Rows from block 11 of a small masked image model, named by matrix and row number. Rows with one number belong to one channel. Each number is 128 + 32 x the weight over its row's rms, rounded and kept within 0 to 255. All counts start at 0. Numbers have three digits each.
After each channel's rows are labels from the 100 images, of 14976, where the channel reaches its highest value: "place" is the part of the image that holds the peak. Only what is clearly more common there than usual is listed. The data: retinal OCT scans (Kermany 2017). In brackets: how many of the 100.
# convs0: first 3x3 conv (model.blocks.11.convs.0.weight, 144x144x3x3, each kernel summed), inputs 0-143
# convs1: second 3x3 conv (model.blocks.11.convs.1.weight, 144x144x3x3, transposed, each kernel summed), outputs 0-143

convs0.130:080162127142195151126121141112156156100148050106159092138073174106098124124133132178083127153163149146074136113145129125139128135112160175133062134143159025156080084111113127109132148105140064133161159065146148119123128125102158110200167147105079119208129128155149152165120081085104073107124111145164184127102143113094109109094025170131141086138137138098164079121092083130133085126145112128113125123109111144145150168091090113102129
convs1.130:152126101074040134084105125113118148170118093128125154076153112158141151118125142123145144095104067122150106176153076095151142115149127140131144096151092165140194147185131170190101126180132197127141115136081131125143146181078162200153120155133150172116162118127068102126142116138102148175172146111075107148132085162152151139113148074102145178111149097114070141082123163056156179125178120157170157168144117164077108132103137150188160
place: middle right (30)

convs0.106:087167147069132112061109140096137123080138117144093125088137103115117129108128093142036104135129104159140120125128109086085160108042084097156149129126110140109116142140119162126077157130099110151158164109157160146103157113085175076126123168145074173123066165177121055088154145124129096097180158117134071149108125177057144179187108110114125099111088111130123123072047097147134142079100161135103117117111108154178126119147061156107108
convs1.106:176109129171098190141155193148097148169117153161126141137109120157154087130161116145158158137146133138101137147130220146167124142132193153166126165125180164132131158206161126077131101165152108169161180111115149146135132126127173130203138135187150158150167128175136198127161165117166171144135132105158067161091157123165086119125123161162162124101180150129113126179179126132130084134108145102098122151144135095120112122153215198165180
place: bottom centre (60)

convs0.17:163145121130126092156102181157100126170147067137113154145133134115159131063108069106030137124202117111126141122122137149112148143117071072099127116160179088123174141196089134097167165133102147153138138132139103162135097146092123090087134158124143195106103153126155170136125049094110162149081118172122137021079075095113077078060151101094129098132103159137115138138135096111142115153072118116136130096116094114083149124106098161113118
convs1.17:065155057116183106120129146133180090118127104102137156072151130114145067161096154108125132134065085172152182121126140152108162097131106136095150114152182119139114125108110162162129094094111163147126100125106163105150134144176100142114080144113155092090133114135134074127133136125127122140054138116135074106154213176067124144106073173143159150086146105218144126132098157158124188124113115141202127200146151137091082099059129131167123
place: middle right (40)

convs0.133:144122147087119116066114148152123153113141028126106116121136119183153134099142134130073136104127152126120152158099121104128125106108121126106116141139074107181111170091129092136090106082105120126130116107073111142109108086150042131119117146146106089102115160075129153097137065172201106115118130134123207041148146160172120159123057115121147097127121115131092086116139081133085106043089105119118134134161082150102084132225089120084150
convs1.133:097139108135153166194146086114103115153131068135122132084074096063115109113182121147097152149053107113125158131137098108108140167140130129130080156172191115168158086181084120105107145141100135070129134110123145115164162131134140115158092126132098109045160102126182154140118146147068137173089072099067107097143104102002101088133105152161123119119103113164118145137098138143118193135130134167104120141068098079115127095111127175160134
place: top centre (58); centre (38)

convs0.12:144162148127153134151146147176103122081111176161136135125182036099141118118101129171158187130143140155081123131150178128099170143094141157086060153140133032126122142144140111122093096162141125096064081191140073129143074140123151121176171080101158178066181146129112158171127169069112077115143142133103091137089137123180133153112117085158187194107167146126126155144122129099142113127141138115119155098128149134115164114207139117105089
convs1.12:064154077078075105118130125117153095164127048105107149102104191158079168137145136100108081116080108102182174153134104091167098123115098127134142043128170171124149107091127159157170129125060146149134154068085137102153106150136125092083077183122157096137076074112157135148151084105139166098124148160139129157114141125050155145165141118136080117138118065092140106143142115138052105127109140122163103180087124104102104131096122084166124
place: centre (26)

convs0.68:137075095172181122118160183094097155159080124167096109173151094192140180189164095117134124135156182129127112140141142138106104083155117115107140099174188079131202125095069114096113111094103088131071176135100073142146121078140122125119203111187139172200157120116153140152155075116092109184096137126141101136128196118103118119114104089113154140126177115168141168178138189171098129113167148101143112085141135123089118124088113124131138
convs1.68:089158162130084102151070088172175062098141080113097125111103155141099112110117131095118131175093134117162173100128129127129189171164086181190132081139044180168096149100104115131151113125136140143161071139153144122155135180097141168124071138128103141094110077092132115123116137147129102081060120075144117133138056148140087172101150093117141150088122107098096139089074059084127131183144136098122134094071096165150102136099134175143160
place: bottom left (83)

convs0.141:137074107108151139146065060085113162088108164117186103140072161191126137141120049100103114092175135169128137141138117074073123103106079075151119175172184136147137167178152090144147094126103166137146134203095134096112067167146114156127135127117135146154143154119098067146173098174163118139135116086136144129093087158096087126150073144185150101212147148160160115093155125105162148103086182133110141139114136124121130167158108134150091
convs1.141:120157134145112131099150090112160100133153112162074127111156103120113104128162136172124196102080134115109081110115096142176164154142144087208093090146116185133142163127147137162118117184094094081133101155088154103171117118148135154141162111203125140077113117114159135124148138096082133113113081094120130189156059102109162109142130133148188140123123142138098155123085093062152129099106181177142138176123170136112193113031180174157198
place: top left (36); middle left (30)

convs0.136:133127134130126142142074120123183096143133144147166107067120138118141125128139093210043116101171139080143130140183159127150124118068176186084132109178135085157087144073158121108067123095098067117137085135110115139160111073128067085123158125110116097112073093110117162145137114134131107096115147120145170135098157139055105080092114117085144055083084109097073088100111113105124093103138128148121143125149074145134085190125117129144202
convs1.136:157149095136150141132124136164098135167127118095171142178111132208117131133120128091135124127092134120146226113117081105111120158105123112109080179101123094098165076121154090108109155109150107142114143105137088152084145159089143101123139149087144138183150174150150094109150108137154158114103118087109065131163091178028152161091097156172101150131102133126150092140147112119080148105139142113121120088141206128041149104039109073134052
place: top right (51); middle right (32)

convs0.121:120110128172152087143134172166145088148097186110092163173125150062131131083108142117079103098147090136087125119138087166140126147118072086152147113122158172117138147142153133126125141141134082150165136122135078148150148099072126096150161126124132178162048156170127205169124107085143108154145164138118095036110078142153142129173140136174127122135111142101132194175034106135111135131054078143131096192141177125150110121112113161098074
convs1.121:132130130094133141138148068137115180121116112127102116103132083132118131163116127154106108104074136120189110127131151081142078095100116149075199104158153110125070163121121149227095086151057117110135169105155135189104094111137082080096177087153102142076130093148165146133112191088136147148088143184199163098148163144154153128108169106103167140164154154112128187133168154106170047144152085103167152106114108106138159158123117107178135
place: centre (49); top centre (29)

convs0.20:124121175139178145119148115147131210161199133141116137047064109118170127097095080138064117152119110127125105137119178095147197160115152142116110178107093173139142121133194191148032130176155131107160149082182134181081091113112151105119128113114084189113181118138134140146102117109122139144111165178194142120152117156108142158127115113095145120117104099180155118112169136139128134093116139180098147086161137126145125161099068112068160
convs1.20:094122188142079122150115112106131091029115109127113114104135101108073107114120118110181131097124175109119150100071092108160123084126192083122101225122095090098114115086095114132185113079139079134135151138102132104066109116150137141145147180054130099144145166123085073130121104141139134169156132143130113129101097162147116086135170161128170103145076124062190166112127149120099069158074097100111164141102142111122107074092095119160079
place: bottom left (42)

convs0.2:155116148086174122161122068127144087111150121093086169151155109105106137211065112137080146087159122153115122150183114050095112118109129086139150123170137112107132145165151110111144151197135122145123156125110125181141109095164133045094100206143109168147056144099135088168141120113149062139129142100133135124143137139057108109077129135171186058163079099123103094159071106115130100119114162188174150122127094124172159144153143141146130
convs1.2:116139097109098099119115143130055101119131199140123154128148092181127096113134101108105113119187108129101092084110098146156148116106067131114115120096154085149117147000131127138108121136110133106143055115119125099156135081088128174106125108137094131120120166060086034149084129171104080152168131119077163112110100133113112170138139134133118099139094104102107109111056138087183089196096143066138138099084078106156140116092133127152089
place: middle left (59)

convs0.7:160140127101165134133091101131191096184144100120116114142106164084196113115148160159147126123152147124113185132076182073129106103118090128188151185105095100107135112115141090167118149112136133112152155118116200151112088137158173102119131189145105104089131093175185117165105116146117176182117123127123130057071160089048109074137150163121184157169138164124194130126156084116107111143073140115126160117122146120179106127156094186165187
convs1.7:107105123139118133061183105104099195134085085149132161132101082133045100098106154082182100125107105140120129064101124127149117106143216117089127120090087156127149084176126140106107118099112166118078108138116080096119105113083177168181127095059076165081105094119118126127071094118139138087126145099130094115139064119160147147085044130124137113104154131139125150088120115113157090109102074184113111105118101135076125116066141080111157
place: middle right (55)

convs0.63:127162105135122100155100118134137129133114143185029125151121148188082140123112149077067130148156167136165131113180069118147118143154148167172167103108180104107129117124102134189172161108097145180134072162137058099183086141096171164208124105161146109187054119181154184164136147094147114139130138121141131134123180097112151125100155086137153082085137113186107131128149147148100104135173134067139127085125085128091127109167118145163104
convs1.63:130141164170129175138139168143132112135139151109102079123105164118132075110197075168194114136120085155111143108103142122111166126107116039144140085172058178151113154131155141086161116125162149097172143138120194172106164121123142137096121138126038146134180113090102132091091105163121108076071151085136103133105117088099043116104102148096118146169155139105079128112120093085196131155089120095188124168092128112085098143130115154103165
place: bottom right (57); bottom centre (40)

convs0.100:163131157137109118075181114148074085120140142123120148131095154178170137121133118129066097151118135138130061131182110132163147079124170148104129112185130109159146116136108106110127151098103144162083147161072134103144143176051160088099151150116140125118136136089157090127097075180130077137097102129127173036137100124181140085138053131156153156087155133099056128129038067117120120111104187141112140114137142118076142186122076132141167
convs1.100:155132106079197128141139156129179158166145126165145159101150152131120145117134138180131166146166103090091138165166132107126116148169116137169119187146121130136156138162131187146137138209174154097181119093148108142153148123159173193202130167156100167138116137140153225171214134132170159132177145097129110190102167150091136129139169133148154167150164114128167156137179192164105164137121076161097161143112162145123166128164132151183127
place: middle right (68)

convs0.95:128119145144173144137095108120187126139167185128195139125116138122072100086138094117051092115136122139118180128096165093152116114111073095134096169115119149073130136154139150123145138098066096140170094138125175118090071072083115092100183111058137161076090125200108152133117138132137096179118138143179141124108083154100129082092048126133103200162125116119155116110025071148121129152089136149129128162126164121128120137112082107143129
convs1.95:182111116135093100139142116098135167122117105142083160070156138111140131102139121111234106103111154137110122179150117123177106138097201137163072127125105116126144139171105140127121143140213110090155169114122071111194085126157125160181087206075119178096100126138132150146139091180127149152158146164123118240102121104098119154139148122097139153075088143113125120109190137118132125106125086161090140154107142134085117096165163121180186
place: bottom right (34)

convs0.129:141115077148171157143137129155082127100108141091102121140137102174135116120121175133099099094113118185137138151148125073098142135099174131111070124137156034136097136146131123081104153139168197114094149109161131153092109147114183147185184123106107124115152097103167183121148055105115121170155101096174091142080080177145181163112119092146110056137127085110122115105161107130181108139082154149080137092031108105119146172137116127094060
convs1.129:123124203079144112100141145132155106197149138156141144112153141106158136162123113121142120107121091099124137128130170128173128212138068139164129112110130150151192153154162047109108160161088134154182155130082135075236141149139136075125109154167125170170085097121147162177149191115069159152127142136071096147124154142103113110114185152181143125155188136122131149131076099102110167119141126139166118186136117164137190109139099156132182
place: middle right (40)

convs0.138:137114160091187149138144131105141124127143120090115150115116147106104148160114091099131115108121111128103133110105146078136134109080198108117124183092133148126116145110152099158182188097103097157139178122111140131109093051160106054115120158152104173142100175084147077112132154140123060146097142087204129192098119155128133077095144147122134059151082090137113118110024035139114130114139107192146122152117154137175144151096081147159176
convs1.138:113121079095122145133109184115141178228160065119101073188109084138186140131125132144182121152078113137127138119090137128136120129160146152170103114121109110118127119109045087094111107164094124145076114069108097085114176199087107099103092201142116143130140087140162062145130126108159130066147107134132131134174150090136133157123083115092102066099136130165128075138127126101104196115153134115106185112169148121098108062120117108088124
place: bottom left (88)

convs0.56:111164143099118164143175136146110123127142116125116087159122155138109069172144110114095121118103082153096130126137099076139109180110095111118195108077112039119180134117157122173146190161136157134163183128105177106154114116090178105138150114185147134106149068059113234147143126145119041185110093154169104099094108119118143115116122150131167027177108114098155114103121115123112122150144100115140145126151162127151124095167114166076158
convs1.56:123126130162145138121138156104142125151145136196133154122137168160078172102131140074091123100121233150120191111150105149093155190118115129092100150186132067121137161121088086128139144041081155100094137084125147138134190153135105112152111098115115109113181125107111129139101151139096133143132147090150108082205156134143156160105088102177121114067151107142076121162071197158183147153147155121093120128113079110154130123147088155044096
place: top left (97)

convs0.8:146129105130119190117116225131145146149164126110167144102085112110123073156093100096013060105099072128087125156122112105169140123153106085142152141153145132146097155201126159151184141148179090175162158152159136181082070126121149086153145165116101147140103143165093101169079169104132063142111106126129132093104100163092127084138107070126118112160104133170166130137169100132116153099126094182109139127106166115087117098078098112145137
convs1.8:091113104090106141092101122133098144108088195096101121149132121111105142149159141132150158172106116153153112159169134123101151111124172175128119133127179184166130101120166078114138111110097080163109153169122155085079086104078150169113163101165090064177118145101115166123095147142093019079171098064118110097119093164120093124125103095104094180125167158111147119114150157198083108128157104122134128050184088125079110171175111149110098
place: bottom right (46)

convs0.81:115167129129166134152116088195101138102128139134098079131130083132109174172123187033116104102113173121126145177140094115093089107153127150095172112115153167089141113168066126112089128145102052158115197140127130132137115102153149099137173169174154092092073132175127150112186150123118139122127124137093112069112160174086137164178137116117137095077122109168135187144162122136156209096075156135118155129180104095093134072156098132096081
convs1.81:145141094161150170150150196110152108108180165136112146153137164145143098110166133166122192154150096161109117169138134118169157148123169095149130114073140094137133163105176124209124130116132116054128153173136114141129149189157123100073133143127087159161123162104139157158149114145164097149135072092125163129067112103147101022149093158159129148178136108097093067074168118103164112145101071121091079133080155132126180130140119110084200
place: centre (28)

convs0.127:156122135054115141129103127151169153097132012096086109089089149116105140154109095091095101114123125159121186149105151077144147121096047096140111149139123202169135120105148140131116103101142088170180109140055190140111108109159120123115099169136121134123147128105136075084110056149109155116081136069130095096096119166088077112165149104129148111118106153156136105123051066116127102157118072160100127125139156158103138138047122142100118
convs1.127:172101170186102176151148193086130106122189099124102097068100119131121082129203150170150074106114081149132107164119117107209112061071173125153122096097137153139120092141083110147071142137175136053132147125146093133161130101177196153166111131115092124103123136067107164131150174168135121118142137140173141165128112118037175130132109109116170153091131140117113134110092124063129124072118120117106145122108115123156155166094171152149150
place: top right (40); middle right (32)

convs0.61:163098117144118099136118143056084105115119138094147122157111143059105106090090059111113123146145104105116129170130079183159134187125104173151184112146165098139148146124110151110122167098104119143158118195098125098152137123125103118167153115128098148148110132186100205130134118131106052106130140123087164044106207131175113056147094148137146118102143173152132133153093136127124135107178095173185126081120128157207124162126100138052164
convs1.61:134142140122133155118100120105088143155099045156140178165127132195109157084127162080125132146131152126155162092117085079125166131120113123096089110130036146100097096099143180158138091128118159137081094119149171161090126143072108100137144132060141071137150071096110108131065101123150124053105149137116120104160057141121144103101171109162074099160120111104096184115188125160116137232120129127111099116136162118083096110114090135139077
place: centre (37); middle right (35)

convs0.57:118103167146136128118178089148190152139152109158135124120104161108119118101137075152103114131122159182093144120118110104137190146095178136095144158129151132134130126084157149096075104107109132131145115123140111166092111118055090106138116090089085129059178132105076054100150106148144091130144158165153168169140118193055106046155106117159092116130130122127140122062204173135177115145071121166054141085081108116104138149095077142107087
convs1.57:141149187174144121132094078122174108147112110129129105096112083090121106088103128122126127138128082103144148087115143110189145099153142139112138129153113126144116118134097117184103127113103114049128095093107160159120127132169115139093092090138027147092149138212096147092116102131139121146140154147171111055086157187125138148144109136139135128072144143131115151120114201132113147192203117050095111106149149112146043064173087139063152
place: bottom centre (50)

convs0.43:097172147151216133084129138041092145099117069130102131124114128109118102075117143052135206113092118131081108126128123104108126176117094123106086104140116201153158147174138147150078162134096131093175181166138201139111117165074127115158085133108106145128123098111147156085151133143150082137151130146140034103114079155143054096134151144125126158116123103158158131101122113127071093101113077122117120161126095128154101094177109131082077
convs1.43:087155124181078123089073180106074127162144095105125139145100102182117109116144128160126165118150151117167124075105078039165121140116073158126127130103078124103153090113110142130137117147111120102086130121137110189113151179119186111118096155062118112157112080121112088101130125078203145121128104114126118100165049158129148103103120114146091079141099187044103157201122127153126088148138138135126105076123090153121105149135117108125033
place: middle right (35); bottom right (34)

convs0.27:113117107116073089127159113091095074078102215112189140151167097093071113143138101089120123118169174140105122119145089103125119175163149115156123173110184072102140148151133140073074106150129101130118188082174160157139115083111118089132150163067103147084102118095098146129110111109130023152129113078123066166117113143130178080116076124155108081134115118135145142093101118109109111112073075117111099113084098109111138111081156185148119
convs1.27:064112088197130098080123081129099133131133155092136160137096168110131177130165112154078086112101148141136156123111077187097130134167164113124113093129137094113095180141153137157154109104085116126058112111098142072125166098133141162190155127104136132092095139119070119120197085091064105129144146126094059177153062115145077200108155123147102177083137162072100112113088106119121116144134123123140124161063108134135056151088172105117121
place: middle left (35)

convs0.11:166144053129157116128105125136152150107109107147185172116089134126103113136125122152080112127115156214160128078106132141164160151152106114069073158089121084136126099155108164147113155135145181141076079098148074174107149172109173098187169141104137104099081134119121103177152085101098111125125124118115149088169093097125157188079141130120118118109108101085167112116219135103070085173101160124102142156104123105090171113230133109124103
convs1.11:076111110175099140088135180119127092150187144091107112124147090121132075122162123137139075164095091122100115151108129058116058066092149067096124081186104133114103112131119116116142079088098079091127119196119151098162092105123116128139110133100112122145127172110132157082106091081104123088146113145160103189059149128128119120139070112131156157157110128119037142139130121096150159049094105088190119172096102098124121068127137095100172
place: bottom centre (87)

convs0.97:133128189134146145150083136119134117076115040127110127163116154097126096134151131111058116082148130141123134145165153054084135169095117117129136144139132150175107180147117096123106115109097142073131131185118137138127135123073158089114069144141078187066092171070111088151117101111106088126142137117102131035094095126076099099175113126135158062126084104133163130125079073134106132138064110154116100130129096136174108135092116170187055
convs1.97:122179040116140131144155133120172121118103123095123101071134198078152138215148137148116117151054118115124230127127154120138149137157127115145171146143111120142160153126128116102105194162167139172109118112121168139113133176150101139119104134100065086138150146129204083105148135111113106146090124115083099077141146095104136125066103139145138193089094156129184118140119132102090115079074107159164125174192139156097082084091137160117167
place: top left (33); middle right (27)

convs0.91:171094136091080162110102124094108125114182146090119133132114133097097160098113102123035120114165096127110131152125105084129145121076111127176138184133117110112109148159181109119167107130126064181177131138102107143065145115060139069145140160060111080123088147164102168155076145106111073086101107123122083091083111142070081063129064129096149098134122099123124115092158077097143091097106112217160083110134114129122113133136075116113147
convs1.91:085088128121104115118127076122136092144101108110119142146158127161096115093091086109045166108143139097136156106115117126083092121128110083153117151098102130077102124182101069089110076108065116172092109148092118111118130129045119099119100089133176102134108105109104143106020108100097092130114092116087101032117125139107129094130133131111181110106123150119124166089148049116103159162084155172135063072197113137113150103140104129132097
place: bottom left (73)

convs0.79:156187100209119146106144141112127127152108093171123169098132190115142166192130125078097172101145125109167125156141096195111167184124103158120089166141154160118132146129104168098119098158128101080123057150144101163126156062127144055100135177107141149110159144143113175124172109133142180156110119098103067079129135122099152122112129079104114063085132161126108035094110135149111114123138132153121063138142125095080104129085160153058110
convs1.79:141114130169146137211133170174164182148200149146129159147128095154144145130169125175128120125099093132094155158140152109154132168143161110107167075142063122152135171154144128156117143101168083096146213149042150108172168202130179143199117162110098100160124157156088083146090168104116128114152139131128185179097142134178142148129124105137127191110102115092110134098154096051115152128154131102095137124110149153156140153143057136168116
place: bottom centre (52); bottom left (35)

convs0.122:128091162168086173153156205131169108150104155156106179132158095114156121130170184103116157168191143100115144094127127160110117089088118107132126146159099128133167163187192175154113137166094139139147089137179146120188142134143140087109109165085138137158024136120115132128131163156179192159132150146147142065178102079125107120166148102139120085078132208115164156128063121151170155131117116145185149125134151146142106181109122162167115
convs1.122:123079171130184158109170076097131211114127158080165078125119145105128143140098118153158084060052117126150115143112121109161147157162178125147203089161131109114106154101100100109145124104129071107172110088069119230107128118114140172155141138137124087139131118186140147151115130147129134158154120190175161148136147155109123138093119174083105126144103094157107154060172215143113135109152124076096107103153160102154146103174159110101117
place: top left (37); top centre (32)

convs0.19:184176098155131158174111193133128219162160099142149181140122109163110142124119141143177149101113138140121103093108178115153136162166077078133042174126194091123161110115143132113160093138170126137083120084107120144094142144077155102102140118089135103140133126144134106121132098132119106174115065145118173129110151162159200165127152090103108112122104157125091163234153131119113121140147061141140115109105106143119156133011146131110106
convs1.19:166089192155131107125087069087160081096114126093075089129139080089104113145164128119063132122111124090123192131109118104126095101090159131113112166136099112166113125097178168141151124083030130129096141166144137117100108098136116141154163147081096194126122126153130119135141107140120120096152155092128094174116084148080113073104113154099152173094096097128133090017151143106142085133080149119109153113124064095174140096118081143205113
place: bottom right (85)

convs0.58:110110074115096139115162156151100113167138118107060100133166073139120115174091124122177131121157135093150068118124130179121116159152143152143216107160111055090195100190034142123110137128112092059128094178128097105159137104074168143140129145164122180186133202139121134136122116161149109126097151160149181129140119115125150151140086103138110084108183127151134145114149154170114128131222104124139148115098106115076096089129119112183142
convs1.58:138062119171122125149082138097189127099110153145102071155114124134116101114166102137102112069086178123152161149105150081129124098133101107129099083096097153175089148114118099133129110106134145155116190136106161158122137127116112085129117082129078134124126055128144143110113177098133182139055126089110066145116117156117081096118143158085161176126087050079098122115149070068153161165079083063117078100102086100172128091107112160067148
place: bottom left (69); bottom centre (31)

convs0.76:122079109143149174101111124165099115158144133157096124097133022108139130135169138158123135116141137104099122186130124118080099149160136113126162118124128164153115105176106076080174127161155087179146184142138162147196147102114163142142104137136168165079095084134135170138182169088142096148111126137091131114156075170171167105096199132122134084098162082109134119102165191126091222133128118144143104080110123059101154127067125097085094
convs1.76:176118112146124083138194152149144130106153146169138120111120199119122126141131122110142137157165092152136135133132180121188164145083131164125166138127104086102172192160168137170104121091104115055108137130122072152042102193162153097149137142113085076153101192143100110149142119140116094141145138120168179158103195117112118082139032102155137126118137137094152113127135060123163042110134074114111115161119135191106134112173072135123130
place: bottom left (45)

convs0.74:131120156133110169079111132096037146172137210082137146124154147147052055090170121126187139117166158116137123164150101169133108155119064127089095136095116123110130095152112153152123062148083147127129099147142124099152110096135131113142157168102104143163087108159074146112197200116107115142135121172189123102122053159160095137145081090125123087113104135127097133067165124103141094153078096163113087099121072126149156081126098133105166
convs1.74:150155097163138123168138089153124075114159156129137147092133139080191174178110127155118141150104088123189152173146163104174103110104194139138205138107114068115059142125130100120111138080120105076103145117079132112088129131063102131106124138098085138153190125178141135150117071147111133142101106109088139153054217128083131103092098208153148146107073092108109101120155175128129125101120090083164141161152148109110115085102120136071119
place: centre (27)

convs0.73:116174100128127105112084106097158078169125177114156136133121130098087087098133078118038147099127147109129109149143110110155121150117221093151191172099151048160139175130175122128107114154115098176165178152143157137149106117045123123134195151065112087127058109220130161126131136106127054158126160134129143193120111124143125088135103105151123148149127095121169083146095105124160090141108126123141095090097130129155112087137112176131102
convs1.73:176142165212130156137134077174110129107135123130143117113147120099158142127103142105034148139100151135167163070111167131127098112124124113137146183160093107117071146194111127131126142112073170140106179138125147154083179118100129072103092123107135090055129138079142187102082111120150141154100123175104076038117187130150096101116123176139141095096105117155100175127198149169080141124152083192169135166172135146142113141130099114120133
place: centre (51)

convs0.59:135175060153134152173140181160132146193135127138122150084074126171089174123114099106170178112106125113157102132103130169184202120162106127150150108104162146103173114154054118132140112060166062089134093168104085131170148162107169188111173129105101154170127081081135187137092111179133125126117119117133113120138136188079145115158158119104130103075173160172100121127107175125105153191138137124138093167116063140100131095131154112153169
convs1.59:150070162098118120091144108095176124103123141176065116126132111114147130149150102119159104130089173139137174166139131105099087154131104103107063037112049130198091150136097105137124165138091194103128210111126131168119135089121120144111092101192109159131152165169068090118120153094160117064088092138100093144115117113114066134104104140164141169163111106087104126152209064131169139143138131090077102108097134112133110101122099145083122
place: bottom right (83)

convs0.39:138099130117130133147090155190215123078108132172149157129168108183157099147111099217071092153085180111135104117139140124176126152146088135143086094116159105081112119141124128091147150110101202153145147141114163116141129132134176159092157117142169131137162138138151157138120165088060065165100149143173145201145136122152134074062136196094138215139132108137110135176198105137147077140105138096145142123118121137109154179124135153102160
convs1.39:131151123122162086105131107107096062159140142059123125127138178046110079092136164071167155149081096137142128161149092141095128109144141081112147139110096139127164053149156143192124161165125148154144071160134056099173148134105062166118116123083157115125134115115144122166111059135173121070081122099105107090115081106093124154103147076131058074128112110138103124133108055167069113122119169151165087144113148110127139092112172129166132
place: top centre (36)

convs0.72:111125104099193132107182128180086101141132164127084103108185119116163182151146140145107147101193148109158167142122134091174090118118068092143111168170137098074138163182100113153121142113124150152107203135134070144130135124154160136147131202150169189089068132128144189159154204110162127148127134100116128078185110102154134054112119063120119090156149144134132144172134107154126152085092114117159112099146073102157120129089097117098066
convs1.72:148112126116173113116131101130155149112182140137136197110117173119140107138153159144106165117076125096119128151120155121134187151142171135197190131076122122137165172114184164148135174147137109109141129163160139092194173159157152125111178124096123130162150096128091150159117127139118120191136125133135160175131156114077123122092124165111120185070146126128167141113144114080103081143093157195155142136135223210150179161131137202185202
place: middle right (37)

convs0.29:084095173098066076075142124071073089123097100124076092141142104133110125127138105085113138118112166158089156165115134121097137143133162101154158150089158127123155101145081129094159123109059104190140082135106112090174125122099123130151111176126146109134107153110092112101113083126111101098123107097089090100105098139103113090130120104144118095158110136110120166067058074104152136190132198205197083190134138145140158178171157197091133
convs1.29:147153034133130129139121148127065124099123174097105129153073077141078122138097135122137168127110106147162087143168160067128188121129087200138095142103140142135133141152167195150131194152212166184107211163157142101138121123168196150175166136140143123191162100130127099103118095111139126131122113120116176154174133143110131164140133089111115213108116168146107136114096160152106101114167146191130154170134128126119164161128140135189122
place: bottom left (58); bottom right (42)

convs0.131:124170128183136126089114158122142129089130126109135096122094125127134101096118092134144083111083175158096128120151107186123194171120126133086072142077223077181109143096110114132135149116116137147095140151138086131132129155088145151103153120086101136086181132104133180134107079159107176080087099086129105123105114156134152148105104123105082062099084115082119117121176125095208113112071096104098109083082174099116140133041116136101048
convs1.131:154143147095163120158087110157154099155119121125100153094154126149146162190176168179089155127187105130122123144128133118162129187106105165211137072134098137123159160126100126157114155188123157185129119158094164104180162209186185081156109174175119191132050143125157129141163143133123103191169122146135136084112131147089171121130166132170183165135176109149100090113089098134093134141146153153121110180118118146114169151137081159139181
place: middle left (39); centre (35)

convs0.143:127108130112114122138106081137080084119143186117107093134127117140141133146104101160096108147072182173122080113104084106139151124087150167082069118109154069141122123166141134140124208150167142098167196150183108132132101152156154125131236189106113146061122149144122114092111096068133138129089146151136102188107076122172162108109098115098086113118164132133169122083163115105175075147102132139100108108079119091100089141170173108080074
convs1.143:104121107154137112132127173130148156159150110174133141118129140114180178112181140190154145109145077101102134161166159120112127152133101060179144087184116201103151130141136108107092120132116091154135114149038106094179141189148185155139097127131163208164088087150144170142159126149095127191168114051088166101153146109115139161109160114169140129168121145136164165151086097107110173105127138130155145158110180157102182133095084200146149
place: middle right (38); centre (25)

convs0.114:111088117185133174167201158119190121131175132126148143118124099135161108155145163117099176112115121112145132160161100144142127074138105117147105116181106164125133148159118138145163151112128144174171085116156115103173104101103111120159138137114190164166036119085128144153056179137162145097143168076140130075176149057129135086105132083131137135109087128143126218099045163108167148091165176099172116162151119144148144108126184109155085
convs1.114:137116172145144168098112097124088176103116140131170132093111202090113197093102132120135080134113102145136130135079108094115122140141162090113180089136121104118072146112136134123138072130081108059123155122172126185091123156157124177102199167127116097075156109162149134155146113186142126196106092192155163166148147139128096129140182094135106095158145122121111103113230195137100094153141057111113128138125130075114119125149094161151198
place: bottom left (42)